{
  "stem": "single",
  "max_steps": 5400,
  "weight_decay": 0.1
}
Rows from block 7, named by matrix and row number. Rows with one number belong to one channel. Each number is 128 + 32 x the weight over its row's rms, rounded and kept within 0 to 255. All counts start at 0. Numbers have three digits each. After the name is the row's rms in percent of the matrix's.
# convs1: first pointwise conv (model.blocks.7.convs.1.weight, 240x240x1), inputs 80-159
# convs3: second pointwise conv (model.blocks.7.convs.3.weight, 240x240x1, transposed), outputs 80-159
convs1.29 106:115174102139089101084107154129094172134201107114120104124171165103133092118133179149108183157169140133129197084092102159117148126113142106117108101098129147115071126211191129081125128111201119131112102164170105082174135076117075115136161140
convs1.30 103:163118144114093111118186077096096113084120120181081140091153127112136106202068148113159128075120096174088109112096129098239130129072107123140159082151144133125099166147119123104152174162118130166064146112136133200115109115129117136157106095
convs1.31 102:109074146149129187144081113167113115123153083109136115138122089191081126104087166061105101123122102091088105158100111144164160137147125109113132148100177123145096113134152144086120153173133174158191129044137185116124119163143185089156106115
convs1.32 101:177104112133090104030111157175131130111131105141075183077113176160144125106137183120143096149102164120159107124143172125126125139120143160155120162128087141128129116122114146151190095088115146116082141168129136114117145132140099114134183079
convs1.33 095:157091100110141150118167151179141106157094166072163122109106151097126076154180069107046158156106115179129094126138101134078159144154090140050173093121076112096120171133174149122133111095167167120103087132152106107122166220159097131168095155
convs1.34 100:189112150125126146147170087113078132096127092125111133115177165211154100137086116131164099158122122116117122150071090088115151152105164125085153121136110187172145111119105118201112123154160124147112135138161148095162071159111104098123123145
convs1.35 104:206143107212167144170162120108074149153086064137138102153122136137082178129137133113141176143123136113097071165094118144124134151109108065121109069143127090098205130149114094137095110136111124112131103152083118134124127134131100141134096145
convs1.36 102:122160063079131094144090180111130145115134143189110205089123129082116162118112105122145149103104103150087116178126118130099132161169114108118165165055129147148165121155084099147085156103112178088093128152120082128167107178087139174129110153
convs1.37 100:099151150145105141133163030084086122079090134115118088151115125143107102130096121155148165190148093126191133138098072174126105090132082088084114155180129114148072151084120136078172102135159181138128131150098142133116144133141130120137088140
convs1.38 096:083129114163124133090150183138142108106128121097140134070138145162160121176139143152091165085131142155138125171091180063122122151149128139101183141130125097120102137123119096116156132089192122121163147121123163110108158099149127142127138070
convs1.39 102:158117119157130098087184165129109177100132140121097160119115138140145187185123168099095158125150135168173120093053103126117164112151141108123135109095101160134120138155135145180079117084134121091074150152112131103106127145113108131106105101
convs1.40 096:122180097107208177107129119211126139167148155128134168136141086156083107126122152118079130144113108124155129128108055139138057173180084108177112081154166161185162153176175146204093056145099133078143093153147118103088131174136093096130113148
convs1.41 102:114054050096104114116121104144166160186105119109169103105139138113164116087101159089125100173104063081103194076074123137102075157112080112158120127101129136081160145133132160023064128188146113136051097107215130116118097151102130075146122141
convs1.42 100:079126073067106154134093140041095124142121096111088105129127094190156194106129135100174104171121081129124174148096142129109122115155144070080077130140094133124143160136096111081174102116160113122134109123151184215074130136085113161092200101
convs1.43 101:123143140121086078108145088171073146114128139177200125151099143111185059192121141126150144126130145148136118141100144075109090133148171164166128145140174133128135157127156168135081131095165091141126095092080148129089132076118059136113099045
convs1.44 102:141135135139151113147115125132154162169123076133159120163178132109127074112091139088107159088121113092135135137112157207159138117169148084147135114113094130198136162193103099144140115154156136168136153110162108100115121162051122145144112132
convs1.45 104:146137132105128117144143102098085121106068122083122172109124095140181127122146094128087160129136176123148095178085156119097117119148133158157144153196058095173127109151062192143071185140080134064091115120128067138130122159081151167131152134
convs1.46 100:166155070103116109181144163002067100119074102092132144080079068153082142143134098151104124112138116164130089125094117089124112140103129136147120119164155150196145128122079111191085112113102128163171121150062183189182153099063092182088112098
convs1.47 100:113164109145117154133095136125113100108111139082098130041100116085171166120160121127083176080159139128113157137081098136093184095114116108140096162123174103168138135124121162103098112072161090125156160122120106125086176081153103175120159126
convs1.48 101:091145143083102176104144068201160136095142118117137163074048089106121081139166157149134139134154110113093133134142072059085155136148140177087086086089118109132170122163141129131087190130119123128040130141111169196108109202094119120150108127
convs1.49 099:113134146117105099115166184100097152141100116153106125135113103091138112120122134164147149099099116065156133144099064119106120143085127072106132081090149118162172172155086079166097098168089128163157126166094153144135146129125079104130138183
convs1.50 098:167175155135108122142121174162121106107098088201084103056137075133172151112184114142118137135155125128093206161126153139189033185116165083158123088162066158115104076096102105084164122147095192079112174151127153118154148103078101180155159159
convs1.51 098:087119124141126132119103117169099136120173117141128083144115179087139130153109155063150104180137119104103178140105091125141175182148155129114108167098140140111104078120155138137160132116103109105133161131108171163129081089088111143086136114
convs1.52 099:072124129163146147089114147179133154126095210212168148153129150065149099107160134125137072105139126134152095093165087115098131132141145133205117144114161084157099132102082200082121097140093127119143121137166149065099148169183109122156109109
convs1.53 100:197139137127110134104162132149154145081145168161188135135135136085170160108129159195083062141255091167169135121180156109128206117116120134127120187107175096096163144115154107064106093091164178132180091106114114188118107139103163142137133145
convs1.54 102:129134115131120104103214084137159144080120133143161156150203184113150192151206131248138104113094163159137166186064086116098145077110153157164097131107095087136159165097153128134114144130125129112090081169089127137088151122150169117134073116
convs1.55 100:163093081129156133125101101179131167145150133202075102134081163123109128145099185081118125106147111131147076140138135104116105050119087072133129153125113128081101167138116082126190124104153054116153124166079123133154201155109172145129118121
convs1.56 106:092186116119122162139096053141073121114117116138127111194094126089177146151115126157142145074174145172114129173167139127146158072131163133049134151121151174151107091080104173085169099134082117099100205180130175103112118122094166156146137094
convs1.57 099:106151097091123163119158114134069179113112096135127109149119099127129175114064173112166128138167167110110163116166181138107176162144055099108090095103178162145185145121143181210112149180116097167083190149107111103176091128125134118100189190
convs1.58 099:024128120171126131072153107135141123113117076120118106097127143160171118123117070146119104123125129131109130130061128133111122121118150139082072092167096166132098123074154143108161127156136075071059176177139094110141145106180127137094168182
convs1.59 098:100066185170162102084205140104162160099149097123190149161160090143097110183115136108100073174208134193194149111144135079126185153147141132142168137087145141056094134117114171118186129111096086137104145152148154165090144126100099158114161157
convs1.60 099:116154062124113165107102175140187087156138125106152125018147195094102131084152085154134132149128100158121149131107153108154122103102192129101071175142107144154125122037053082193147095136110143116090130115097163098136129142163122102109175127
convs1.61 103:125165091145142035143124122163097139115155167139106079110135120098100114104133076162167086138160136096094146179134126117096134126106155090115129136131076179159115174151145124143136159080105132137111171116099127119144105134133154156138088100
convs1.62 104:069083144128110155098105122150087156110166140126172162110100115092137132120136208170113109113125112089108120123128108171169179054103080134166058120116130131135118116144083120144144089176100113164102095132120177120142088164169121156122143098
convs1.63 100:088069115146149184177151154132129085126161109187064157129085120133175149101125152168170154107125126089119148149104109116123097140110147095131156112110109130132127097135141093098162165158145119179137100085146134108150165150148154146139134108
convs1.64 099:179102156155165179138117096088117090088076072100173153123060132090110133139128177115124160139131166085132103173072139154159168171164095051174200106107157081180125175091153098121141139123133152150146122132125079095124165132107091093148088137
convs1.65 100:196116138099148134152142164124135189111130066102186102129108139133155122088106109072084089135192088177141089132137123136137101146145091139138045132147131093158161144168151148116121132113170170122172133082086145149161083157124120091117150166
convs1.66 100:106140049111123126091102138174095184138134143093096150112079154100136174161143125175132133133105144124126153148176074123169118128090150157136200163161108089155123076152128161107156084130107101153132154129139082107081108136127057203132129097
convs1.67 102:155094188153108132163093145125117157176096120163107167118113177102144183120134082111092155149111071135119101148107094121153176148084141152086127133062100126132134108121122072109138152190146139157123181113125074107095081153136124108130081100
convs1.68 100:139188135089112116122122092097112134088143165104123197183183175104125158110108111160125216122091091196106139219132098107154184130164078152162151080118174076151154136144131185092131115146095114172082184115084175100138122114143086116103144039
convs1.69 099:118113071090171046089163101071128098145139155135161181091124157129051113036175122139181070109108152120138114159152117131110189106086170096176090134128107126124164143107139143179140120130114128106101105128123159096162163090167209148125144142
convs1.70 096:070092178123187136135148181126073160205170114126141107151123104158136138106130163186149115130211117112156111136176125096138120132096171121131115163123124169129172150201135085145119146237153125113124084073093082146094075122167110152101099117
convs1.71 098:086122115091088078126148166158153145205118087169173148054123165156144106145151114131136141176105166162093128167139131143094127129110145137179129115106148161169146097082143080134155136136066079163073121191169146143078048214142216180142095148
convs1.72 103:109160078099100074149193148145140084096121111202067101096174184182083140108108115102139161130122134165162161117150146209145114114171181103123132113125122110151090101159121131127102133133155122155133125166181103128119145149174124146085091178
convs1.73 099:162125151117103084134117141110027130102067142138088109118172218089179144128110066162144184120162134169112143139136127081114140164164081125057109160156036113124114143173105121146077096104087112099109172105138073115125137098164110127131128121
convs1.74 095:128148122091156115148146081080131152071115105109155133093126125122142172078109101133196153092089093153082125122162156133183091139121143170102095135171162107123187112184114156107155154133160123080110081106157152111112166158112168098198129178
convs1.75 102:174101124098114119163149131146159135177148097163049194165083151190165128089120151122128100103159085052154176121135119140105151111119143125111077126111092099136122096108117133152162111162143163108097104123112130172137179138132119061165145115
convs1.76 101:133095116105126044176127133135150137113071120157153134159076128112164121083180129113119125125160117067161093071079133164135124120142116098153125146127106124102133143111099109095130098119111126041113111166067105077166097142186127150034115115
convs1.77 102:119155141165184103079105176128155132185132094138090117155074186093153134059119109151165127092089109099135168112122104124192135164089182123120144069122124113118140157196159141145140097131098106130211075191166129144115148151130124140133106100
convs1.78 102:174125114115147066145136092072168128159119174201122089125176067114170120112165115140111101180129101122074118094093136122077081140114142099104156085113140077152153189146120106142080190151115135095174145122148127130087127164090163107105181119
convs1.79 100:047126056111121134145108142115128167135116143094090139118166100141139192114153065144109143157120122134112173086140092186191088136087166101103140139137095090161149164133114095141125136113156086123119153116080148115136130079196139105171186162
convs1.80 101:118127142118092122149078110189086093164065113124099123083126159124097125149072077188179112135149118133164111187112111148155111148140136119064142180085097093166169125108068139099052221167131092152153140138134128088130102118117164161137131116
convs1.81 103:141132123124100143157131157183107144079139126100113125140164123108136135105116133121193147115089142075098172105089125117115051134173107144156133137078147126147122122136127106144161122190119114122124078136160142131167062140137148116115097148
convs1.82 098:110090123125122108096125104117130137092068095162086110121104098134090150128116152108130054131137150074105145109106094160139176132166156125074098109140117177099090187151145099137170161121177097091138165105117096095143142164096084168113178172
convs1.83 097:208087154148131088180145147108115122174129168147089104095145099148082120142099160133112132134144138092103101135094111146084110096173138123142206091046068172106138151104138104158089147158088135137113108085117139096092079057060066116133104094
convs1.84 098:185116125082143079116125123097091170063150059105076136141139087098148127166135129109166171142123056072166099129113116133104092141082212137171136122146166159071144132053110167139106103136138036134091084143143127121136119041099148183115131108
convs1.85 102:077179195164088125104144161134128157124116176071132106201110122088043123097097155116173105119091127122150126135142176120176128129125095109128071074184177130166070114106084127064134150109118148092159078199105036146115143124133124142133153119
convs1.86 104:175107144114146122143115138091091102128159120110133129075124092203148178185134135166090158140179097127152095156115096169076156136139147111086099178152204121111174110105104048187095100089126148097127161132117181136132169106114150116162113126
convs1.87 101:136086166096142091180088147149090206148154163115123081122173135118114095150147117122077104166111135114062136130146162081153110159126141143174097090096202075064157165091089145120149117144087117154156148192131133100123142123117152127102131105
convs1.88 096:101143098120065133088112148103122131094126172127092091176132101143118135150194134102118119146100119131089089092089137118139110146126105123136107131153118092065106102126156167132087099113210211195104147176135195136090110137101150122113082140
convs1.89 100:092119154150130158120084121179160124128090064153178153104152099162130152141116167151154147101129121156114141182136107117170167113142093094108093139117086185186100066128103067124134053198145159134117134143084117082141107087181123142108158124
convs1.90 099:128163175147091125153102133191117126169123159142157112134125111095139152102084131138081234136067177084139135144125098131153094153150070127097134107142159161146125122085172116143129143147147123103187139161115118071147117140054102152123114185
convs1.91 100:149099043149132187119155147101106144136127115165069147122121127163069122103114126134077139147211173138072104139140135116156119144128170121132143141090157137134109126116130133098167146120108154191104133136152100161136117176119149112138119082
convs1.92 099:153119118112087110182101132127118197143125108124167138175120129187176099106117178108142126186102061152134063094149109167170120125160144126095196084111089143135116047094079093164132133194109118169070154143127142132170102180137135089148151197
convs1.93 103:077129189180125107128146137141099126145134177098137106115148141093106161129113101178206098133166126128100139099136156126090087175145187088081085186155157116172082140173076153096051128194120095082131134123111132158089153130163137168153116142
convs1.94 101:126098117181185130103089089142146170198125147136197116118095089109187092061070177114118100152139107088168063110104164140103102129150095094115078122180073117096192188099143130135157105143161076122130139091141137093091131166137114135117161173
convs1.95 101:106238113133146117140158102103174175124135113158148104116141065138119136154152145134150128218109117117188110131153111083120112145082089136109105153184182100158121143123101164088124152106113126122116125144128141092071079065102119070129107088
convs1.96 104:152124126150101143142102144142089100160111136052116078084126089155178158137097150092151097139113172110121129130097130194211102135096150144105150173151132141127080155130125156059116123117180143158103127120127154114133090121118125135131167121
convs1.97 095:149143065141143097131134132128134156157119112118200051150120105119175113150165130166165152116116093136083112080094071087107157128115139111172153136077135102134143124163125091114124100132202141161084083119130116077110174116131184083103113173
convs1.98 097:074164147140125135000102088126110177090132105149131109139099085100124155167116135089076134169184130140155189113160135081144124172133086136129081189158101133202100118137077100168153172133078125095118157125135122142080093119079115134125113138
convs1.99 101:084130152095154123148096080160150165123186134095075200113192132096127150090153120122133109155119149156116197119076172139134143124059086107126127137147140124138136184178084137098152096106153126048068134164145075182124133089125132114146083115
convs1.100 101:130136115125091143097183196161141131159204143097138136087152134121114149149188098137122104158137131116071145120153102190156128089134132112045149113149066154145125139134130110181154116144145106163140186111130133087077114119138131136114083154
convs1.101 095:098131151153123139133096096160129180152163118144142115154156141139118114099107138184137119131140138120132184091119052112068202168109116152076133141140173104083139104091142149074100075152132120120109141123129190129133082129077144136138153143
convs1.102 100:128103087126159114152138112161157181129144140103112083139148110148141117159166137086144119130117076087115137156107154164148126081083123171130162136132171088095227135121144138180093076072135061124159099132127109133141178156163078179125129150
convs1.103 101:163130151112164136119158192118182110145102080115118086114059132120151097147122144161098096125135161151126147118170152103128119127119096044083118093178133143143132081125160143093119125125095138138076117131117095121161092125108127116103064117
convs1.104 095:084093188108115090143085160100171144201150144118146083166140174105135106111066065091156076152117130159206058097132099138140109073066137085160136116109110145146123096131152134061169099138125106118139178156138105102132127159104104179120140156
convs1.105 091:184107128121124087148091112147124129121152130093112184097168109167098076109137169128056133065147076096159102155128191176065086123131148132140149141105075084139213101138163131111114182124126120130212163157116153138141110120104168132206143133
convs1.106 099:139077088117096118133178167127131169101105124150132142116167037218145095150132171133070136145154096125124151210171083154148149169139131145111134057114102130115161153096083102074086108123087097141145149126090113129195087113090177155174151149
convs1.107 101:100134161131161143068110145083147158104156192165139185184152122094163173142039091074130116132166147084162154064063120108160077178134082114081136087128167073105130121127177108156105159180124196159090129059104093138147093138138139087090138094
convs1.108 102:100113129058136130149111089097141113138135105104185166095081141129150112161132087113096164083089123093074127132129116176129088105158126101128118142069120143085079093126180141153097074201174170150136083141115185148129149128122152134144110116
convs1.109 100:147126097148152130144117175096097145109090167104131106171071139092140101157124172152111084150087088151125057151122091067108160070155140106175096113068084121152164141205088127150114108144094070128127155165123139152093136135134102148084113143
convs3.29 098:101128085118116091109136101131093148089088185119141095090125159163101135114093106086084087059036122117104135177142135128174112170116099144157142177167139200165123132163185154104111143126173140151109147145116143088191127148095120131112124158
convs3.30 101:140148119132100119179123109093135130150100104131144098164131115087084131131164071139144168129168122120051106086132130178092092123163195124120071140133090149087130127166084055131096093094090173103150166158076113103094159135132107108154138121
convs3.31 097:148138137106147136159148186165089151115241103141132138178148022170075101120119142120077113133132102177076113159163132152152125079139126103157118160097128091148053105079128157103150119149149126172208109149103096110101075148123163106145089102
convs3.32 096:127120088123133124104077125132065141129154107146189135126139107127173093159114161172086135113164120113142115151169197183125104137116146111133125209105189119118107131140143128130171123224206105107190117194132168128147129126156135079166146130
convs3.33 102:124082126158153149185141102143155133161145143163102122134156122149133102110107181138130132126142146094118083116113170116076161119155145116128115146138129170110093068084065165104168129096096187137142086106160187105146067098104165063136080113
convs3.34 099:132081129068161200149133109217136131150120174095101117166099152144116162105122082114152094067169175134149135095124175072127076099122162143143117152090174138126162140120102118128142039093161124074122112138109119115128158123154143135133132137
convs3.35 104:151160122080147147106168135146110101150142131097048139149091135121064102075086146072101110137131159109141119132129143146108090156124143105079080127175114142132096126208157135135075165113085130089136107130152126177108186091092143062138170123
convs3.36 105:099067062147148142136103096076130086125074109123129078092149152113167135150165127159160181142100095108137165173114168126162117116086143108127124090061152167124135098151106152124143116124143214100119168114158121148150131151178080113208166087
convs3.37 104:130122130124129059106076144129125186138154192163132020180094139103099119094098171167170107134172135089171115151170120160100135174094167082133072141094126161052174069150143129134161097130107178100174118119140101112118097128115143135122114121
convs3.38 101:164143127127097076095101183163144171174132078118122132108154171118103112071141178060128172207125107134159122128163100125130046101102168107116095135148153156078222131101092153184111160111117065064167198128154140116136186088116139124115177105
convs3.39 098:128109136111094150100139124113123149111119128152126081140090182090103133146127126124123117094104131102086115131157151130130116159124123098094157087158157122141094161150073147123171095196099203156153172105101122125105106116129115146099145141
convs3.40 102:133096149122107137090092112070129104122112076136139121074067058144136149087081129134099164123156131086105086178133108132083122133142133142121196150100128106151094112151069109154067118141143138127150097134185151081132122136132113141110122174
convs3.41 099:150085110145123118164188114090135144083124181172130084131120078087094142141126103139146186169139107146132151064128135089090105138127149129126134155152046134125060084135121073186152140086110175116151147171144141121049081177116150168128143131
convs3.42 095:132155092123085161186139132147142069167148088187148111072189155157129147112110122103039190159126127117145158188131088095131118105192097112179166148154156074164148104171095085066152120160108143140129084122078137121094143146165146170164178146
convs3.43 102:157181104091091071083160104188132143152101128133097143126148161142086158144191132055075162133131174117091126078112089137156148132137127133080144106120146103090148131158180086073144184096090120150159076144107105150105198076156123103165153157
convs3.44 100:160107101131112126108164100120128186128099140165159126133141105090071158160145136155154105119091151138138165113103119100136110167182129108115144143124077129073122065137122119129147176187142155075089083117175127097050100194126101107099105135
convs3.45 101:145113065120071111117082120074106164126127094153126179123130117184119178157146124143123154098139135151123153138120146087161124135185157111171086195070162110095129123111147182111133077133148117102140148105104134107128164146104147144141205126
convs3.46 101:144166119155167127087154124098168163117094120142144097019118100104161115114156108120143161125154093168159114181164124141173173118146128124089123138177085148175156153108175149111103147143164137145128128132142149176166110062135128097133155146
convs3.47 101:143115171098177121172114106071144130100181113104128076119137149158143138159125117145197147109127163086180117159115130138108096066064166071054164172148090097156089170146137128212137136129107165111061091155094103098115099108109133086114107129
convs3.48 102:127083068148107144126128111102160122149081128174091100145042138108115124175154197208130163148138199091141156140125156118146175088070088135136135159122123120135157103081147120133119118108079096140133106166151109125055123064171138149137122101
convs3.49 100:095136129105140150073163112137133125145114127132093121120158132121124136155123150104182077166162106091148125083179162157109114106073119163108099150111108120141184131091114091091107127165118103175068127129125137157099122142149159131147091125
convs3.50 100:149110058077144129138063100137089140191142151101150123139145074087134123093130125082171085102152127126155135103142036194127084105138182151137124139136061068116152106125109150135162137128123102101121076105110090141153168126100152110159118113
convs3.51 102:139144143147108131140067104146114115110082104130146145106170166144151088089129146143172148152114127109124145173060124098146148156090128167075080067117138135088165192127075079114084106083119091124133089148113122122134142133154197156139120113
convs3.52 100:110120095124095124140130126083128118154155120122141121127105119100160181068117142088150158171082105069130159138090122107179089110136110199082121168160107092163118102132124142178074197158185145131172084197141166105150144127103134103180097145
convs3.53 102:098104061096131089126133114088164167156074112116086147197166126140161128137195121108085103135204064140153105117115147119032125119118059101126175191152113089098104160095105121142116091165156145090107121098078133163095162157169148169127118114
convs3.54 099:123142144127141093152142111136122106111169181125110122131131130114107130090173159132127209100151147177151059102139124155139119062101200125100086161119119091107150167159176123197094161096050108085061127134146172151169126118104145110165158157
convs3.55 099:089115153079041091078114097155122137124119142096102100165122103122175115096101090126116178098153142090130220095136133161086091108110023158123145161135088137089115105145135122113090111143138203064152065089098075055072158103131101111099143160
convs3.56 100:150109126121147129164154066147123207127114132144114117143070140128082120067151168145119138144091132155168086149091133139094112112076115072158126167125144183085141123169119158155100136094116088126162133141124105149143099125110081162195078124
convs3.57 101:129091173093198133138083125106081135127087176138127170125089133167137163104064150185111045108145140101143081129129157194123163129139126119106144135144109079119125085093171085122140109101157131149176125125173141170143123132141110147126100095
convs3.58 098:197118152019130226149144098140129141089148106153153110099165080124137108103125114139089115142164136075111124130187151173156147107078172113157114131114172173152159070130130133113097158105093120143074116096132117156120171128110077123137165131
convs3.59 099:150042169134114063173185149096114149105121073094045090144167137148191081105099145102150134125106157120199172148138142131137109103106112131071069127104105111134154164158086066086128118118099125113159102113177102138096118127092092143127144132
convs3.60 099:185184166129123176113051085131176152162155158055121166105156193094104154117075169136081148110102070135122091143107138096126181209134186168126169149142139105110156084171147137175126195104111136116177129195118109174133075156119142144130113195
convs3.61 100:135134113089133183209144078102136172148139136157202155122171155107139142150122166136130184144102131127108131126099096104100138125053076134085172122103156053135098091131176095190156136101143123106088155099157166125166157153166141134109141114
convs3.62 102:093106092120154164097126120123141168166130170096091100114085151132154162162110118088176139226080124148208134145143183143140145122095111111153177120110139056159157131136111112084147179101098106158148088130136157073115127117142125080053115158
convs3.63 099:090191114107149128038117092199106105119117120115145166138105090169109152114118142066091099183116132117147180132133081151128087105158147131172126198144153128163137159124124111088110187182129106153142144134131072118102101095217150159173102144
convs3.64 100:142182120135168157101169155157137139145111116133105141131050099035148183147127183104051129134136152143112131107102109092145105109083135119118100100113115159156119151129093111144132144166105106105167108140204164139180110084113116107123089130
convs3.65 097:078145117119112134073104113141163088138136146146117144167117096103162104106168105090112137086123099170121168068110173136141109109130105164152199125165125147136050128118138119082111144154068119095166127196148141161073090144070177138120095113
convs3.66 103:109089136100135115105145109132074129122137150082148135123099105091169102102111120144083169123127173195124136064127133099185176113110161093086107061130094142135107137098185138105119161140072084121160096115174144086135159159096117102124062165
convs3.67 099:121142101126134127113118098100130189085175118090194135157111149124103109134101131144161178085181080111136170181120092148139099095115098133166156163122102128091130084165129101114161075129097116140153113119115117156204132106121146191131177159
convs3.68 102:117137110108116126120141162131124148111159134144123190084114178087097140111113184158110129146126049100085150119094200158101158185049131117083164110146152075146159120076144186094102171147117150146092155130143165161085128109098148169127160107
convs3.69 101:157114147111164155112119111158136092167133115139159168144162135113139084155115116098063112114109155109114173146110109159103177096114136110172088132068097129102144141200127125107133083072133113179127106215126111173135192172114125140209129133
convs3.70 098:141114124140136116101148142081082127056144145169132096121119172120170133120088117177164178116156141098128135113131144111143123164048145064085100101158182171087130124145135139105154064145057083142085129047123127095147074139124137145109146043
convs3.71 103:129105110139171164104163137085107123092146134130118140117164123141132141058187130118128131128105123123111060065103162182160117113175208165092151100057122182151203112117113124143148195119132117055100156076129194154121122124165177127156137243
convs3.72 100:177143168171096160089099121123089136065114146097171084069105128155163067105087089050114128135157134121149105146147113135126106143144144095089174141138146102125153177126089143098188144119143126079220138139138145133115100160101181109154116175
convs3.73 104:126142114135127140107150133157148158170140119042176079138185154033172100150163051129199096148145186098109107129196104117075078146103101081161123114103146207129125130103067139090115132154153133099110111161116148189115158108111170097124122125
convs3.74 097:136119174141083110112091122099118110139147077159118156143109151123115097098092149167080148096188149146166159156142149132123145131123104104148122114073129067085075125121123106120155136097232102037181080106123148124165157074099077082206191143
convs3.75 099:057164159096104078116101126096175152127113068183111175142116133140112086142112070190189082172155090141141091157134093089165096098076104164164188128123071131154151111124115093143176209117112140166104158173143152117158145141146100110161144140
convs3.76 102:130087093127072150142127227136121147100128083117109101107090101159166128196160159128093199129098114184092116128061123089080077191126111124139191163114137135174169121041128121176112176153133189106105154138149155123130153107083163144112128111
convs3.77 101:101151081121095132120167078138138111108101095131144174138116130110126106091107148119089123121120126125077082154185175089122173076102175141124117180185089159113089139150113161131116136095198093130116079110151176109209151146177083066179151109
convs3.78 102:128146113135169125082149114063140185155103092068129130131081108137158093165161102073106065187140132179123077103107170119156105183150131108105102041046107115135122166153116139158122062106075173104117123179132122157171074124158138109112140151
convs3.79 102:119135134191088155118136174147046182188141081130110135131090197148124080105144124079205114140079117114167100118129103102104044142087120095177126124162137069122135119097097084095124097146110149105079114156084102129091138147117125130100134069
convs3.80 098:108110131162135154185144129186110129126145093157160060121173068097153103085135154126122121168102145129129171111123118183130138138166126057157153141138141123150086093143097105140203101127134091127192087107106127157106088096136101084111113191
convs3.81 102:121102146105134142153137136142107143167102101150124129104101114141098099110089137059171080157090167105142098147109155122073150159172140161084127157145169153162162069088110123094098074136120054173146175107064118108129089128151099174133093117
convs3.82 102:138113121125116209144175134096135074103158172100087095126228125142129154092157137120124075133124132140100151073128100097121128161097145091104103102131162063199047103109071154127152137149125145113205195118144127123115151138149185149126146096
convs3.83 101:126106132066091159096094171122120137123125153105148198092069207121150174141123111156141161160133146135109133073180105192139134099142143070071127122088042053137110113095139158148142125178117136162162116113140133097169135152087116196123159094
convs3.84 100:091163160109116143168110061170200117128149040129167121176158089118125173168147145136078131154127080109142170183177120160165137145155110177087136158151134152141161058148123109086093157190144125152104146191089074195160118083179100168115094151
convs3.85 097:101136147139096142173142090113091178132121103159115132181200101139187148150135137127153139127108138088161068058086103163066139090105171147149179094186148086152134178150159131107176137100147129147128131132099091112182153124076119149127112140
convs3.86 102:035103108149114157132111153136141116078187114191155146096109156128164187136145118126146145067112095115073139138108169115190171095097141154161163107177168128168151096111127130102118094115093087094148138169099148132126079142153097190139130171
convs3.87 103:142165080157106138157136171209153090160137141150151090082173088120102123106093100144114146155159088110107133112185120142180136114129152080104127112185061113157098126133110124149137141127114103122142130096165187097134142155123166116098163073
convs3.88 104:091115079131178121110135149101089141155144093078102100163106108072140165165143122131105045106166191139137100145124166153071129151086106164136158108098078199170110126096120147143123117166177129090136096094131139109129125137159135142082152214
convs3.89 100:092141106113111133118145124150101081137102124124109108164131194129105104111065103111118144118107128173063171095076196109200185154133149150179071095156074150122088139089119146142118123104140075081123076141203155084125104157059102102160099148
convs3.90 101:045087093065140185148140100111105148096152125163101087123095136169146119166141117131126103170161105159158144148140181145160152127139098136130180148098079067136054131134122100089141081169074111094195101161126155116115142166178074111072154138
convs3.91 099:108209093149103115070139111146106127157158111146157137106087142230148116180145137097097096133164171164150083173101139135159110117115154136094145063137192113128125158087105078148179128154148115146121118146135143125186178109199126143153124143
convs3.92 099:082157131101139140084119078122136161024166097160133146110125132156137096158115133137170109073119123135093130133118172144154106165148105114091110137154098147157134098117161090125140161102127088132148069163088073164156163097105067105081099122
convs3.93 098:187136083117135146144164132119139179142098166102155114146105095134087084120151091163153100068142102196141129089139116122102116125150146092159152126090158102097082110139055149115158115094125144106111149147123104136077154107124110108095154087
convs3.94 102:062110167058027080159126098130151057099171115077158154195109148147163133127157121120081125131141100103117077118102188137176104111156104136148125138133098095110096167080189145141098116084152170133089096106064133072154123107092122095089151124
convs3.95 101:150142158167192105138126138116122110145121180172132160087136141150079174130126163132109168145101114091122133142093161114107089165132116123149121132147110089091126169164076128053157124124144153147117162138125162149152088189158198125140115158
convs3.96 101:180140124104162140123099151098150130088149095189136160114117126150090153173169110155146077119095121139121150096074141124073131181145139085088138210110123157114135118192121114127124166145147162080150130138147107125100111098109088113186210151
convs3.97 096:131160090132173158118106104164134035138102119176154117126118117101098175146116090154080102143082106197126150144166162121087155102123160104115141119143166149134121163108144113099124117123084101118128106100160185148095143045154114121159081165
convs3.98 105:143163177196131084047138175125106116129182106143102185101093142106160113143163195148134146152115102147105115157135110140099124140119172128092138133129141117122162126195119170135143143146169121157152141138165156124157167071165082079142116167
convs3.99 100:110133136189097107098111174119049200101117141114176140105125165086147076089138174145120123137150159204114163115092082115111155117116120074139105136055127131128124152172124101125164186155114100113148177131104134105166130145180167149105145111
convs3.100 102:097134180126157128134159121171129132103161103095114084085083103118051146082147129095108106105190155141155120091093110108150139163110134095084115145165210101122141122135116165145113137116095147095170143127083163103087099140089170103168147066
convs3.101 106:092110149122126161103161163075145142112168152107105178085129115076101129132183134143158151163158069139153134181201101151128128175091119137135149136099157135098153155179161146152144104085075131096173128104164172167100115142103135129113115114
convs3.102 101:049203113170117106165164148165110088065127126208172084132051153171109163194121118091157163121097101131112170171129103046167168171154081133129081132085136188068065131170222174138084081120103104094138153111113171125102101134170122150172135109
convs3.103 101:187118185113139064082100153106079090082103107151126156156147054191129121138113170181143177157168185125083139085138169129101147154118154127077154185096096139132149153085141136135120064104138172114166140170098113115124161134155111137114163147
convs3.104 100:066155167085152125131133152189160150090122098112074067113116070176119140156200140077114071162128144113084066127105070116105137145149175100110104137146164174181118206113140130148106149187114110077104054141128167079106180139116118189128163150
convs3.105 098:125092175130130163151102087178068143144145140073169128129156185124109110131236135118122094148084110097151095119119124105119133191166081125114150147204127149079131096211173162166146129090088093167081058130134149170193097166156131095142096138
convs3.106 099:137160153095136169112100123118107077120155075178190150178063152183082091121159108119122115127106199156139166088101126127098151162094140133051139149116123086164115102156130090128160172144118131163131127148124156089086106101179171124168147085
convs3.107 103:090120143105171141164163140154093099195162144133131108167113109076139107128113171144175096183148106122169089130160066074083134104106152110198161139132123164114124104160070098100158127122129109133118126167125172131095121069118118115162093113
convs3.108 102:113148104114094127128133098073103153136142080109092133102088153153109059096099105159101072058156090101133111116183119109123108121186180214124105167157113152134071112090088089112101127091159176103160127165087127119145114169176064119087117106
convs3.109 101:128174100117128124104168177150110155054155125176118175150194115098126189099155113079081100153195087140133144145117119149135116160136143117118111152145130128093175148113141109110098118160123139163158157105113113169072130058123221111177151106